config.toml
bottleneck = "plain"
encoder_activation = "gelu"
encoder_bias = "all"
encoder_qk_norm = true
decoder_activation = "leaky_relu"
Rows from block 6 of the encoder, named by matrix and row number. Each number is 128 + 24 x the weight over the matrix's rms, rounded and kept within 0 to 255. All counts start at 0.
# fc2: MLP down (encoder.blocks.6.mlp.fc2.weight, 256x1024), inputs 814-887
fc2.24 [127 119  84 154 120 110 153 133 135 106 115 119 121 143 123 123 128 121 120 141 139 134  98 140  90 151 182  98 132 124 115 137 129  70 150 133 129 165 153 141 140  98 163 123 125 140 131  99  89 140 126 151 126 141 113 102 146  98 113 138 100 148 115 121 138 163 122 142 112 126 119 137 128 181]
fc2.25 [103 122 136 148 120 157 118 164 145 103 130 137 155  95 176 171 122 113 128  99 142 131 110 145 137 169 135 111 148 108 121 155 138 102 128 105  99 113  89 113 156 125 164 138 132 122 124 141  86 114 145 125 120 120 133 128 122 117 155 137 111 124 139 107 113 136 106 114 114 120 134 120 113 124]
fc2.26 [153 129 159 152 135 138 128 118 154 129 158 142 132 130  85 113 120 107 113 120 129  96 141 127 133 142 117 141  97 131 148 156 142 178 143 126 148 122 105 101 119  99 148 153  84 124 135 140 125 132 152  94  95 132 113 107 106 116 163 131 118  86 110 164 157 135 150 123 130 157 125 151 124 105]
fc2.27 [113 130 132 116 126 157 109 159 136 165 122 117 105 162 112 114 114 145 125 144 143 135 102 181 117 167 154 125 145 112 145 125 134 117 115 131 161 112 109 118 103 119 111  75 111 122 133 127 102 148 162 154 101 101 123 108 136 112 130 139 110 118 141 117 134 140 107 128 103  93 112  81 134 179]
fc2.28 [114 104 132 116 129 128  97 108 103 119 173 113 139 172 123 122 170 122 143 121 181 128 125 121 121 133 179 129 132 147  98 112 132 125 143 169 118 137  92 134 102 123 117 139 110 155 156 133 149 121 135 112 150 115 113 174 114 183 124 102 139 127 114 137 157 119 123 149 153 137 159 140 149 121]
fc2.29 [131 124 132 132 147 148 113 107 126 112 122  92 131 102 142  88 158 125 106 141 100 175 143 147 125 145  94 126 140 175 104 159 129 150 144 116 150 133 103 138 137 182 159 147 130 135 108 120 132 170 130  88 154  99 125 157 142 139 115 153 136 137 112 133 142 169 166 163 159 130 140 166 109 113]
fc2.30 [ 86 133 136  88 138 139 129 150 131 131 125 139 140 128 127 103 126 121  70 121 107  99 155 106 133 114 112 113 109 133 125 136 148 189 118 133  81 154 144 134 149 137 160 139 161 146 172 109  88  99 121 106 132 165 121 111 147  92 154 151 119 145 160 138 109 147 158 139 105  97 128 125 139 126]
fc2.31 [170 129 119 135 150 137 104 110 137 124 161 114 120 141  99  97 143 145 141 123 116 105 115 153 172 119 143 102 150 119 112 142 150 139 131 140 123 127 117 135 167 155 128 157 134 142 108 149 126 127 150 146 121 130 110 129 121 155  92  99 135 101 156 140 120 165 110 108 154 151 147  99 132 126]
fc2.32 [117  94 157 147  88  90 100 118 105 113 133 105 138 130 145  95 141 100  84 144 111  97 145 137 101 119  87 122 101 135 101  94 128  95  96  96 114 103 138 151 105 112 141 154 156 151 149 130 129 119 109 119 113 135 144 107  96  99 122 131 103 102 117 113 143 115 148 143 135  85 141  98 139 126]
fc2.33 [165  85  79 100 104  94 118 112 143 120 108 130 110 146 119 128 158 153 141 115 109 128 127 127  98 154 104  86 140 131  69 119 102  91 181 109 121 118 149 102 119 117 132 147  71 115  81  85 136 121 112 124 182 139 131  79 155 128 115  93 129 110  66 117 106 100 118 106 156 118 117 126 109  75]
fc2.34 [147 131 126 156  98 130 161 119 106 171 100 135 141 120 119 121 115 130 117 126 139 155 158 121 168  90 153  84 116 147 126  95 131 148 124 114  92 110 165  95 130 115 116 160 112 124 139  94 157 172 104 141  59 113 172  91 133 132 173  91 140 141  85 129 115  92  99 157 126 140 100 135 165 138]
fc2.35 [146 137 151 100 129 132 108 127 153 126 202 142 100  97 152 149 165 126 143 186 169 158 152 153 161  78 176  91 162 126 160 117 132 133 119 158 136 171 132 109 170 146 147 132 120 173 150 100 121 159 148 136 131 103 149 143 114 147 126 185 141 154 138 121 104 108  98 110 131 120 123 125  92 151]
fc2.36 [107 159 124  99 135 177  92 119  82 123 130 137 148  89 181 139 136 141 109 156 130 144 136 147 128 105 154  90 158 111 118 159 107  81 133 162 129 126 158 116 152 142  87 109 103 147 102 120 132 134 174 160 134 122 167 108 145 139 135 133 158 126  79 157 112 157 135 180 166 101 107 143 134 119]
fc2.37 [118  91 167 132 149  94 112 101 161 128 145  97 151 164  75 108 155 131 144  81  97 109 111 141 113 165  84 126 145 124 116 182 124 126 113 125 124 132 148 109 124 120 119 120 126 126 147 151 124 112 145 112 144 124 155 162 113 111 158 137 122 120 120 118 106 154 144 146  82 139 112 133 129 123]
fc2.38 [118 120 179 141 143 166 153 137 154 150 128 133 150 115 139 156 162 170 160 152 140 180 119 128 111  86 238  83 142 153 119 137 173  95 160 149 144 152 153  68 130 108 112  90 131 139 151 134 109 173  85 156 150 107 112  99 141 191 106 135 135 160 133 167 148 119 118 159 149 181 140 152 103 162]
fc2.39 [161 159 131 145 163 146 126 125 126 132 113 101 130 130 149 160 142 101 150 102 155 160 137 110 145 112 157 117 173 152 148 129 104 157 106 103 144 144 136 158 121 153 134 134 150 146 141 109 103 105  96 149 121 122 121 135 104 146  77 150 111 102 127 110 146 145 123 121 122 157 140 176 128 142]
fc2.40 [109 127 136 147 114 112 109 125 125  58 103 109 115 110 148 156 102 137 145 114  87  92 120 106  77 145  26 133  95 109 133 182 100 103 104 101  93 113 117 127 142 118 123 160 169 120 131 148 103  90 130 117 130 105 130 172  99 101 140 122 125 114 194 132 129 164  91 119 115 109 106  58 117 103]
fc2.41 [101  83 135 146 133 129 150 160 150 154 115 180 184 132 130 115 154 110 137 172 136 135 130 139 117 138 110 162 114 137 138 109 147 128 132 144 141  96 177 134 133 113 155 113 191 129 136 163 113 120 159 123 138 183 159 185 115 129 162 161 146 155 134 130 109 123 110 107 116 130 130 116 138 124]
fc2.42 [ 93 120 128 128 159 101 129 137 130 171 137 128 137 134 148 122  93 106 121 120 103 102 122 107 126 132 108 153 115 131 166 122 145 161 110 120 150  93 164 143 120 125 155 129 136  94 166 132 132 108 134 114 131 123 118 128 126 114 128 129 114 105 123 140 109 143  98 103 115 119 131 121 143  96]
fc2.43 [146 151 134 167 147 139 137 114 116 124 149 182 132 132 152 150 119 158 110 163 146 146 161 135 160  87 132 142 139 109 161 181 105  85 139 139 179 112 100 142 140 132  81 142 119 124 109 125 116 127 124 117 133 102 200 103 135 164 163 130 123 157  85 137 114 100 124 141 116 122  96 137 125 166]
fc2.44 [113 109 119 118 134 178 164 157 121 168 103  91 111 105  97 119 145 119  92 132 134 107 107 124 130 122 156 135 108  98 153 161 109 107 106 157 127 146 137 145 122 147 120 161 131  94 139 114  96 109 109 140 179 153 119 139 163 171 156 171 170 151 137 120 137 132 141 112 104  87 139 120  80 152]
fc2.45 [119 135  85 102 138 105 134 101 100 105 110 144 149  78  99 118 127 140 130 136 130  97 116 127  86 121  76 140  96  97 153 150  91 134 156 102 119 101 142 164 124  50  78 162 128  75  93 137 110 103 129  88 120 112 142 159 142 102 177 117 109 118 146 109 119 115 131  92  90 132 117 124 148 105]
fc2.46 [137 132 161  96 147 125 126 116 138 107 130 104 154  78  85 132 110 130 162 162 136 139 166 142 120 148 122 105 123 123 130  94 121 135 140 147 141  85 139 128 157 126 115 134 153 142 145 117 137 154 139 162 150 134 132 120 124 112 152 140 140 111 138 115 136 107 120 145 106 113 148 104 120 174]
fc2.47 [108  78 166 124 118 105 126  95 128 140  91 150  98 162 108 107  97 125 163 132 121 102 113 106 125  92 122 100 137  82 121 121 120 118 113 101 117 103 111 206 113 128 102  97 153 146 149  77 147 162 132 133 129 119  59  88 117 110 142 123 120 120 130  86  80 126 137 110 107 107 135  93 172 127]
fc2.48 [112 133 131 112 126  97 106 134 157  86 123 123 124 104 139  72  80 103 116  97 110 116  97  97 124 136 142  97  83  93  76 153  80 104  95 155 128 143 111 153 137 146 148 114 102 111 139 100 148 129 181 128 134 128 104 102 101  84 147 115  62 133 102 108 100 138 112  83 155 112  89 117 120 107]
fc2.49 [148 124  96  89 142 136  84 136 150 155 109 133 178  90 114 108 150 122 111 132 124 121 128 127 121 138 133 142 137 111 148 133 128 155 154 130 129 118 132 161 144 128 105 141 133 162 137 103 125 110 132 116 121 117 122 125 139 103  62 128 121 139 142 110 109 160 145 135 158 156 103 132 136 114]
fc2.50 [105  92 146 108 111 120 159  99 101 116 134 128 133 111  94 133 132 114 145 177 119 136 101  97 123 159 144 136 107 148 153 154  81 144 111 147 116  99 113 155  69 137  94 109 144  95 125 127 132 141 112 129 146  91 121 121 137 142 156 144 129 135 116 132 132 123 108 110 148  85 175 122 160 118]
fc2.51 [143 143 101 142 113  98 150 114 114 167 132 146 139 148 128  99  97  98 101 115 142 133 136  84 115 102 108 127 147 143 115 116  79 145 146 129 102  93  92 121 141  64 132  96 132 127 136 103 153 139 120  88 148 126 168  90 145  96 118 134 157 181  79 123 159 128 102 123 153 150 166 110 149 108]
fc2.52 [ 95 152 112 133  95 162 165 119 132 158 141 169 160 117  96 145 115 153  80 120 114 145 126 120 129 123  99 186 137 104 135  82 130 135 149 125 162  92 117 132 157 131 122 131 173 187 139 141 146 128 158 115 137 123 122  94 151 115 158 102  81 115  99 135 140 152 164 136 174 122 146 133 122 128]
fc2.53 [160 125  99 118 140 128 147 110 102  66  68 151 116  95 156 114  62 115 114 109  86  65 121 115  73 140  89 102  89 151 132  97 141  99 119 107 169  99 113 148 144  75 149 153 110 115 132 142 128  97 107 110 122 156  80 139  99 101 106 124  98  64 134 101 136 140 177  93 162 113 136 108 140 104]
fc2.54 [132 170 125 140 106 100 153 101 118  94 125 170 125 119  97 111 114  90  93  79 136  58 142  59 129 120  57 153  90 112 108  90  87 117  88 119 110 110  71 104 145  25  99 103 130  68 149 112 112  97  88  63 137 214 115 113 129  55  90  84 100  81 114 120 154 129 158 101 126 117  97  77 119  97]
fc2.55 [137 106 125 144 120 116 119  94 144 102 148 123 143 115 107 112 130  92  96  92 111  93 108  99 162 126 109  89  82 112 115 158 124 115 111 107  98 107 107 125 124 154 120 131 151 152 116 162 102 116 126  90 134 111 131 144 143 137 116 120 154 113 116 133 132 133  91 113 138 174  92 143 123 117]
fc2.56 [153 139 166 112 127 108 128 113 134 108 108 161 159 143 133 155 157 119 139 161 168 129 141 116 107 136 115 121 121 174 171 159 132 117 129 127 155 154 120  97 146 104 117 110 127 161  78 153 133 117 156 103  97  98 134 145 126 141 118 121  92 123 110 166 156 139 123 158 117 128 100 172 107 134]
fc2.57 [139 123  92 110 158  90 159 115 159 140 122 123 134 107  86 131 137 135 126 160 135 125 117 135 138 143 117 134 124 143 106 116 147 119 111 150 136 134 147 133 121 146 102 151 148 126  95 110 131 100 145 130  85  98 134 131  88 139 119 124 112  77 143 134 142 145 144 132 156 143 125  97 139 134]
fc2.58 [105 174 111 140 146  91 138 111 157  74  75 127 127 156 163  99  86  62 115 103  86  93  98 137 106 128  97 106  81 110 107 147 108 131  79 132 110 123 116 154  81 129 105 119 110 112  80 148 135 126  99 100 111 139 121 153 158  85 158 110 117  80 121 106 105 127 147 113 121 159 126 100 100 111]
fc2.59 [112 125 151 165 123 114 112 129 119 116 105 119 170 126 132 109 110 126 104 161 146 120 159  99 143 110 109 122 146 154 133 145 119 139 110 104 143 104 140 113 130 125 117 138 154  85 173 117  92 159 145 117 140 114 106 153 114 147 191 141 154 146 119 137 132 115 128 133 102 194 136 169 122 109]
fc2.60 [122 118 148 139 145 149 148 106 132 134 107 156 139 155 127 115 124 132 100 143 145 126 132 137 138 128 177 152 156 131 151 104 150 159 157 153 111 111 138 150 103 141 112 168 121 129 154 105 135 145 122 105 147  99 127 139 129 108 139 151 139 101 147 157 108 153 130 156 124 170 150 102 137 143]
fc2.61 [138 131 127  95 141 147 121 131 132 153 132 188 136 130 148 112 123 147  98 125 163 143 154  94 120 131 163 148 134 142 133 111 129 126 113 116  88 112 121  87 127 117 106 120 112 123 137 131 104 137 147 140 121 138 141 132 123 168 121 126 106 129 163 134 163 155 150 111 138 158 113 149 128 174]
fc2.62 [ 98 140 133 160 157 153  90 127 145 155 110 123 111  64 145 144 131 122 155 129 116 129 152 111 131 167 150  97 131 176  80  91 168 133 138 123 141 108 151 135 157 102  99  99 104 127 113 123 163 139  91  93 116 138  96 193 131 141 169 103 155 141 104 126 134  60 134 136  87 109  84 110 123 122]
fc2.63 [133 144 126 117 120 108 154 120 119 140  93 130 101 145 108 137 118 114 132 142 181 154 131 134 164 131 147 108 140 128 106 154 138 123 105 136 118 184 146  82  92  98 151 104 115 156 172 116 123 168 106 159 131 133 120 124 130 125  94 141 132 154 117 182 133 134 119 113 145 159 145 100 157 152]
fc2.64 [122  95 152  80 135 145 170 125  85 140 142  89 124 134 136 129 144 114 138 116 109  99  95  83  79 106 103  68 152 116 146 141 167 136 126 103 136 129 131  88 139 119 163 151  74 120 132 136 158 112 104 113 125 138 128 132 110 134 143 144 129 104 124 124 138 127 124 119 148 112 100 140 112 132]
fc2.65 [137 151 148 129  91 121 120 113 112 112 117 144  81 147 130 142 120 165  95 145 137 152  95 165 155 173 138  86 120 113 127 140 117 131 127 139 126 131 165 149 178 149 129 106 106 186 134  95 145 155 147 155 128 105 121 121 126 145 165 160 150 155 138  88 115 125 132 112 129 116 133 105 130 133]
fc2.66 [110 147 156 125 142 179 151 114 113 146 171 138 147 111 153 161 161 171 132 168 171 127 102 133 123 114 184  85 130 130 117 139 110  98 149 159 121 145 117 129 132 103 102 160 146 147 123 139  83 158 150 153 143 126 173 147 113 183 120 145 143 141 134 150 146 149 122 164 129 144 122 134  96 138]
fc2.67 [138  88  99  74 147 107 139 154 124 126 104 132 125 150 128 147 126 109 163 152 168 120 135 124 103 120 148  93 117 124 141 134 110 164 130 137 109 145 109 104 141 103 113 120 141 123 135 126 122 144 114 138 110 103  97 119 144 129 112 122 145  99 142  88 133 100 111 113 115 156 117 150 173 127]
fc2.68 [115 119 115 123 123 141 116 147 138 104 123 133 153 124 128 139 152 118 132 156 117 130 128  95 125 137 144 118  87 141 135 113 137 118 162 165 129 152 142 130 100 105 129 127 115  90 114 108 140  98 115 129 156 101 139 139 136 128 112 120 140 138 114 103 166 108 115 112  97 106 117 114 185 116]
fc2.69 [150 132 159 124 140 191 170 148 110 152 139 115 165 184 176 147 144 142 107 145 156 125 131 133 168 102 138 128 150 138 126  92 149 135 107 156 115 148 139 141 159 143 160 104 124 177 144 158 154 163 142 156 105 156  80 140 146 169 137 126 143 180 126 139 127 119 143 135 113 137 122 126 115 105]
fc2.70 [141 111 118 173 103 117 132 140 155 152 138  96 157  57 129 120 147 113 141 115 140 112 105 131  87 106 163 139 167 123 104 168  82  95 127 156  65 130 136  93 138 116 120 103 135 141 103 119 156 153  63 147 160 133 149  76 164 155 110 140 146 150 128 145 107 118  84 115 160 149 111 137 148 149]
fc2.71 [125 169  80 141 119  80 113 156 132 147 119 164 121 139 134 131 118  86 139 152 132 117 122 102 106 122 147 138 118 146 135 115 159 134 116 105 155 111 124  88 133 101 123 140 135 171 179 103 136 103 102 116 148 116 146 142  94 112 124 180 111 112 143  82 115 113 160 121  97 133 122 164 133 108]
fc2.72 [147 104 100 128 122 130 112 142 106 159 115 147 165  94 150 118 147 140 148 142 145 131  84 126  99 111 137 134 136 157 153 158 162 120 139 151 150 137 110 144 146 100 155 148 152 124 144 131 111 119 176 137 121 169 150 145 125 145 182 152 106 176 102 157 142  97 142 154 115 111 139 117 148 116]
fc2.73 [111 130 143 123 120 163 116 127 121 151 132 135 117 139 124 110  86  91 138 130 136  91 149 126 121 144 130 143 111 183 165 119 131 120 153 114 108 106 142 108 134 137 132 112 145 114 140 152 144 132  90 118 130 120 144 133 153 143 115 159 102 142 122  97 112 149 120 117 135 119 102 107 118 137]
fc2.74 [138 103 150 135  90  81 186  95 177  58 110 140 116  85  89  85  71 107 125  81 113  96  85 125  94 147  83 149  55 117 155 141  96  90  90 141  91  91  80 126 133 129 113 130 164 116 136 144  76 124  65  48 121 125 184 158 102  74 101  65 108  84 116 114 120 110 138 111  90 118 141 119 119  77]
fc2.75 [140 145 150 126  98 159  96 136 121  93 143 156 113  63 150 198 117 135 130 142 130 128 122 132 127 119 135 169 123 173  78 142 113  85 136 144 154 132 132  96 102 142 118 140 132 100 125  99 140 147 124 117 110 129 171 166 105  77 100 119 107 143 124 170 149 121 161  98 121 123 152 122 132 155]
fc2.76 [111 118 121 109 110 152 133 158 161 165 174 127 149 175 135 137 154 125 110 101 149 143 141 167 135 123 150 139 145 118 122 136 156 123 110 108 136 148 136 132 172 148 112 146 105 154 130 147 135 114 119 111 122 130  92 144 138 150 144 134 116 150 142 143 119 124 136 153 151 106 148 132 141 160]
fc2.77 [150 134 106 145 100 121 156 116 127 142 130 130 103 156 125 106 123  88  80 139 175  90 176 100 168 174 149 171 102 114 139 103 151 190 146  97 129 101 125 122 158 122 141 139 128 178 107 136 147 116  76  88 150 119 113 127 123 151 129 114 127 142 114 104 137 118 143 122 101 120 103 144 149 169]
fc2.78 [114 183  49 100 118  52 121 121 130  86 110 107 115 116 132  75  56  79 121  64  87  60 129  92 104 168  67 157  89  71 158 138 110  99 108 100 119 127  65 174 129  88 153 145 133  84 123 156 155  66 116  90 139 173 102 122 116  71 175  92  74  58 139  81 123  87 159  81  95  95 104  64 102  98]
fc2.79 [146 127 116 156 136 150 163 139 127 130 157 116 160 118 106 169 148 153 103 153 168 125 108 137  91 131 151 140 141 128 158 133 138  79 161 177 145 137 106 114 102 123 107 107 131  86  66 162 140 117 120 149  96  99 138 150 146 135 111  92 164 162  82 102  98  72 107 116 136 151 151  85 165 100]
fc2.80 [121 113 156 164  95 119 127 130 141 166 109 155 130  97 186 128 158 164 159 176 163 157 167 163 128  65 146 142 122 129 121 135 115 118 124 153 139 120 162  68 149 162 128 101 118 171 106 125 149 139 135 132 173  87 108 142 113  84 136 137 141 123 121 102  99  88 139 151 166 133 125 152  99 121]
fc2.81 [118 141 129 140 117 132  97  87 134  72 129 103  89  84 125  95 132 127 119 110 140 102 134 132 117 133 146 165  98 167 115 133 127 102 146 156 132 127 133 137 160 103 142 120 140 140 108  97 176 127 143 159 133  91 104 154 174 130 129 161 107 135  90 111 132 150  87 100  99 156 134 148 162 148]
fc2.82 [137 163 148 155 119 155 146 137 113 149 137 156  99 144 147 137 128  87 127 150 123 143 173 148 115 157 117  89 128 116 166 145 119 136 192 134 102 130 135  82 143 126 118 149 122 129 114 126 153 107 138 172 144 156 109 122 140 129 102 161 107 133 163 112 122 107 165 141 150 120 123 123  88 140]
fc2.83 [134 144 119 113  99 111 124 135 147 106 138 125 124  96 140 113 113 142 133 109 106 155 134 132 101 135 142 118 116 107 127 120 118 133 107 128 161  96 150 189 168 157 149 111 148 116 127 124 154 125 100 104 137 133 132  98 127 113 180 127 117 101 140 139 113 149 155  91 144 135 125 140 148 128]
fc2.84 [140 149 102 119 105 116 154 129 176 104 148 116 116 137  98  82 108 155 134  84 104 147  75 147 145 161 133  96 105  56 106 131 108 136 139  94 129 107 102 121 124 124 136 169 111 103 152 117 112 101 139 146 138 121 107 115  96 132 123 129 109 144 101  88 161 132 145 143 124 114  95 151 146 114]
fc2.85 [148 144 154 147  99 166 144 153 131 187 175 128 178 163 131 154 174 142 101 120 165 158 135 121 153  74 137  94 193 135 110 132 150 127 123 142 151 160 124 130 141 135 128 134 140 139 151 161 153 155 158 153  80 109  84 116 151 178 166 155 120 163 122 158 114 118 125 149 152 107 130 183 138 175]
fc2.86 [ 75 145 137  60 126 141 127 127 103 128 136 114 133 111 127 111 143 110 129 147  98 148 161 174 145  91 107  94 144 125 137 152 118 113 114 139 144 149 155 174 103 124 136 138 139 123 120 121 122  84 184  94 121  90 135 158 156  96 113 111 121 139 170 112 136  62 165 122 143  94 144 149 103 117]
fc2.87 [127 135 127 177 110 121 100 118 174 137 136 145  93 115 138 151 111 102 105  84 132  60 114 101 126 113 136 113 128 132  64 125 100 108 116 149 148 127 136  99 173 107 158 127  91  88 110 127 152 131 146  97 110 133  96 117 132  99 101 154 133  93 118 105 127 125 140 152 169 138 155 122 150 125]
fc2.88 [139 148 161 187  75 113 129  80 121 131 144 159 166 143  94 128  97 106 160 122 165 117 118 149 125 135 110 149 130  94 119 129  84 162  99 145 121 145 135 111 145 133 141 143 135  97 145 117 142 112 128 106 143 112 133 160 115 132 147 143 139 122 157 147  95 167 139  97 126 149  88 164 177 128]
fc2.89 [103 155 128 144  93 148 142 135 143 128 159  90  76 150  91 142 114 150  76 178 127 159 158 149 134  96 146 122 150 145 156 131 115 112 146 137 151 124 162 129 115 155 109 129 156 130 165 120 137 129 107 150 130 183 166 104 169 133 106 119 162 115 159 160 136 152 108  95 125  99 123 161 131 144]
fc2.90 [133 151 138 126 104 163 108 146 114 151 177 135  91 130 180 158 147 141 130 163 166 171 125 204 123 106 179 151 166 153 151 139 175  89 121 123 107 189 163 128  84 130 130 150  98 127 116 138  98 156 122  97 121 130 172 127 177 179 119 136 111 167  88 159 123 132 123 146  98 106 139  91  92 174]
fc2.128 [144 128 107 133 120 154 127 136 120 152 137 127 141 150 147 100 147 102 121 107 158 119 115 113 130 154 128 122 151 162 116 100 125 145 124  88  73 150 136 184 124 112 139 122 133 121 174 100 151 127 113  95 136 147 139 121 126  72 130 132  88 142 111  91 136 132 131  88 102 143 101  92 155 102]
fc2.129 [137 108 103 111 136 142 155 109 146  99 112  99 137 119 148 104  94  96 151 125 112  86  86 118  83 136 123 121 133 125 139 137 118 122 162 134 105 113 116 135 138 129 133 117 168 113 127 163 116 135 115 135 106 136 126 130 126 104 118  93 157 147 139  91 150  98 165 105 100 151 104 115 141 131]
fc2.130 [148 125 119 112 154 148 129 123 148 143 117 152  80 126 173  99 112 142 150 123 149 104 135 156 138 153 104 115 121 103 144 142 135 132  93  88 128 128  73 130 154 124  99 131 139 152 116  89 113  86 146 147 107 119 127 161 141 122 122 113 143 120 173 106 170 111 147 148 123 157 130  60 119 103]
fc2.131 [128 116 141  84 119 122 157 146 117 174 143 124 144 135 132 130 121 132 139 103 108 137  94 130  97 128 141 161 122 114 155 146 138 119 157 155 157  94 131  79  80  90 123 127 144  79 124 143 128 129 134 133 122 105 115 122 148 116 139 126 131 131 138 133 148 132 143  99 100 167  94 136 107 115]
fc2.132 [141 139 156  90 138 163 150 122 135 106 115 106 121 119 127 130 114 120 136 112 105 109  83 103 115 137 107 148  99 117  90 119  86 129 125 123 103 122  93 128 107 125 122 130 144 105 105 108 105 102 101  90 107 160 135 123 165 132 137 146 134  83 123 106 137 130 149  92 103 141 138  95 168  82]
fc2.133 [155 127 143 104  90 125 143 134 127 162 134 114 122 203 146 165  96  97 128 117 134 125 122 131 143 117 147  71 153 100 133 122 100 164 152 163 139 148 126 146  90 118 152 141 159 115 131 129  77 132 133 161 112  72  99 104 148 141  72 130 121 152 120 135 115 115 115  97 152 154 123 138 117 110]
fc2.134 [111 112 129  91 124 121 139 136 139 107 127 114 137 124  74  78 122 157 140 127 140  92  99 161  84 123  98 116  82 143  59 131 111 152 106 134 125  76 126 116 154 125 123 135 139  96 129 144 117 136  90 113  94 138 141 136 117 109 111 159 123 113 142 131 119 165 132  80 137 132 108 141 141 110]
fc2.135 [103 135 114  66 126 144 172 120  71 131 146  74 150 147 138 127  86  99 140 102 124 135 153 166  73 115  99 128 110 109 114 121 114 113 130 115 157 144 112 158 103 111 195 133 134 164  78 154 101 112 143 119 185 140 145 129  91 120 142 130 125 106 114 133 132 167 152 115 175 124 154 144 106 137]
fc2.136 [140 102 171  95 115 138 136 103 136 151 167 130 138 102 116 132 163  96 139 128 153 147 102 113 133 103 136 117 145 156 118 121 125 120 118 149 126 110 104  68 143 121 108 117 145 149 108 128 117  99 124 120 128 139 121 146 104 120 116 118  93 128  80 129 111 130  94 139 114  73 147 166 155 109]
fc2.137 [138 118 158 151 126 160 120 146 115 148 159 158 141 164 113 152 140 159 169 141  96 154 116 114 131 164 175  96 160 127 117 124 155 119 194 138 146 150 138 111 137  84  96 120 156 130 152 148  84 145 120 162 121 111 116 134 119 125  94 153 150 138 107 117 124 122 116 148 115 132 128 130 153 197]
fc2.138 [109 133 134 135 151 137 123 114 140  57  98 105 113  73 109 102 136 110 140 161 136 140 114  99  87  92 116 130 129 164 126 177  43  88 134 118 150 129 151 103 152 143  77 117  74 105 127 107 102 122 149 139 106 124 112 139 127 112  91 135 131 142 177 115 154 101 104 135 156  92 123 150 169 132]
fc2.139 [172 142 131 119 172 119 106 127 128 130 120 136 104  96 145 105 137 138 102 149 141 140 116 104 119 144  85 116  98 136 122 103 141 169 127 108 124 129 111 164  99 110 137 161 101 128 123 182 112 112 138 119 167 145 132 145 106 132 146 115 157 151 132 134 110  91 118 126 129 130 118 162 123 125]
fc2.140 [ 76 127 128 124 109 134 187 120 109 138 157 104 125 113 156 165 141 125 134 130 147 138 185 132 144 135 153 157 200 143 117 159 140 112 189 117 115  64 121 113 128  96 113 137 125 135 128 137 157 134 123 116 144 154 110 147 131 134 119 108 113 116 139 131 115 128 128 149 167 112 158 144  89 112]
fc2.141 [102 145 151 127 142 138 123 146 125 131 119 146 128 138  93 126 131 103 146 107 124 124 160 130 122 114 126 164 136  79 107  96 126 140 126 118  88 108 131 129 100 116 150  73 141 132 123 154 153 112  84  91 127 164 133  87 137 142 156 143 127 121 110 146  93  93 113  58  96 111 140 144 142 116]
fc2.142 [133 122 144 135 125 161 197 138 123 108 155 116 136 154  90 133 162 124 122 115 144 106  87 114 112 149 120 107 149 146 152 118  90 102  97 148 162 145 100 158  89 120 110 127 130 142 122 131 112 115 145 154  77  72 145 121 110 121 157  99 138 115 130 174 117 105 120 132 128 136  78 118 161 113]
fc2.143 [103 105 110 113 164 112 129 127 116 107 143 134  94 135 112 108 100 133 120 141 157 105  91 170 110 131  91 129 112 110 126 109 125 155 133 148 102 109 110 164 183 151 157 115 127 160 129  82 153 127  98 111 182 157 109 108 124 137  89 151 121 134 120 114 114 146 153  97 124 156 139 108 138 119]
fc2.144 [144 130  97  86 105 123 146 116 159 105 121 125 122 110 128  89 108  85 187  96 106  77 134 159  74 181  97 114 146 115 130 116 119 156 118 119 134 121  93 123 148 127 131 100 167  80 125 124  84  71  94 103  88 114 134 138  88  98 142 145 156  96 150  92 144 104 140 101  96 128 147 126 123  80]
fc2.145 [142 104 105 158 158 150 147 146 111 125 146 124 164 154 147 133 147 147 144 160 134 106 124 140 175 127 144 137 127 116 154 128 151 154 144  83 124 156 100 126  91 108 164 131 154 105 112 110 111 169 157 182  96 127 102 106 123 151 135 147 150 134 139 100 123 169 129  88 108  75 105 131 140 106]
fc2.146 [121  87 131  99 126 120  88 118 157  84 129 110 129 121  77 113 106 131 151  77 141 152 157 140 125 111  84 132 102 106  94 130 109 190 117  95 169 148 115 112  86 135 106  93 121 110 146 117 136 122 115 135 152 142 102 126 107 126 140 158 143 131 139 125 120 139 153 119 107 112 111 161 168 108]
fc2.147 [141 104 102 133 154 112 138 159 127 148  93 117 111 129 132 127 154 108  96 101 128 138 121 116 124 118 135 141 137 116 165 148 131 132 104 118 133 145 135  88 166 122  96 134 158 155 160 138 157 116 122 115 145 173 159 137 106 126 105  89 152 103 129 131 124 130 149 125 127  98 114 143  81 106]
fc2.148 [134 141 143 146 132 108 123 152 104 146 118  93 147 137 156 124 102 143 141 138 165 169 120 123 131 166 155 126 121 141 113 129 128 129 113  78 126 121 106 139 118  97 102 156 137 141 112 103 131 103 132  99 126 123 118 135 140 132 101 139 136 149 115 148 129 114 132 124 124 126 109 143 136 115]
fc2.149 [137 128 140 124 114 113  95 120 108 148 111 132 154 108 110 155 110 113 110 117  86 117 148 148 140 131 107 123 130 101 107 109 151 103 103  85 118 103 142 130 127 123 112 122 159 136  82 105 119 126 136 114 136 128 126 142 105 129 129 142 120  62  85 108  98 129 151 112 123  88  78 150 101  97]
fc2.150 [134 106 127 116 127  97 124  93 141 120 148 123  97 166 145 118 121 107 158 130 144  92 147 100 116 100  98 103 152  68  94 154 134 130 130 147 160 137 131 172 132 149 141 117 107 106 117 145 137 135  93 138 120 116 134 118 129 127 135 134 115 111 131 116 162  96 125 114 114 126 140 148  97 115]
fc2.151 [101  53 137 130 125 106 140 144 100  94  95 140 138 120 203  86 105 113 108 118 137 107  90 123  89 133 123 103 121 129 156 128 128 160 138 146 128  98 152 126  98 149 133 113 124 103  98 107 140  97 107 128 125 155 151 181 138 121 113  94 102 135 149  98 141 112 154 106 133 119 100 123 138 108]
fc2.152 [114 118 114 122 130 100 107 156 143  95  86 123  86 165 168 134  97 137 130  97  82 153 152 117 119 128 152 151 134 104 126  92 104 109 121 143 123 108 150 171 104 122 170 179 154 148 119 109 149 132 121 146 109 148 165 176 118 124 125 174 136 109 141 122 145 148 131 101  74  94 123 125 127 136]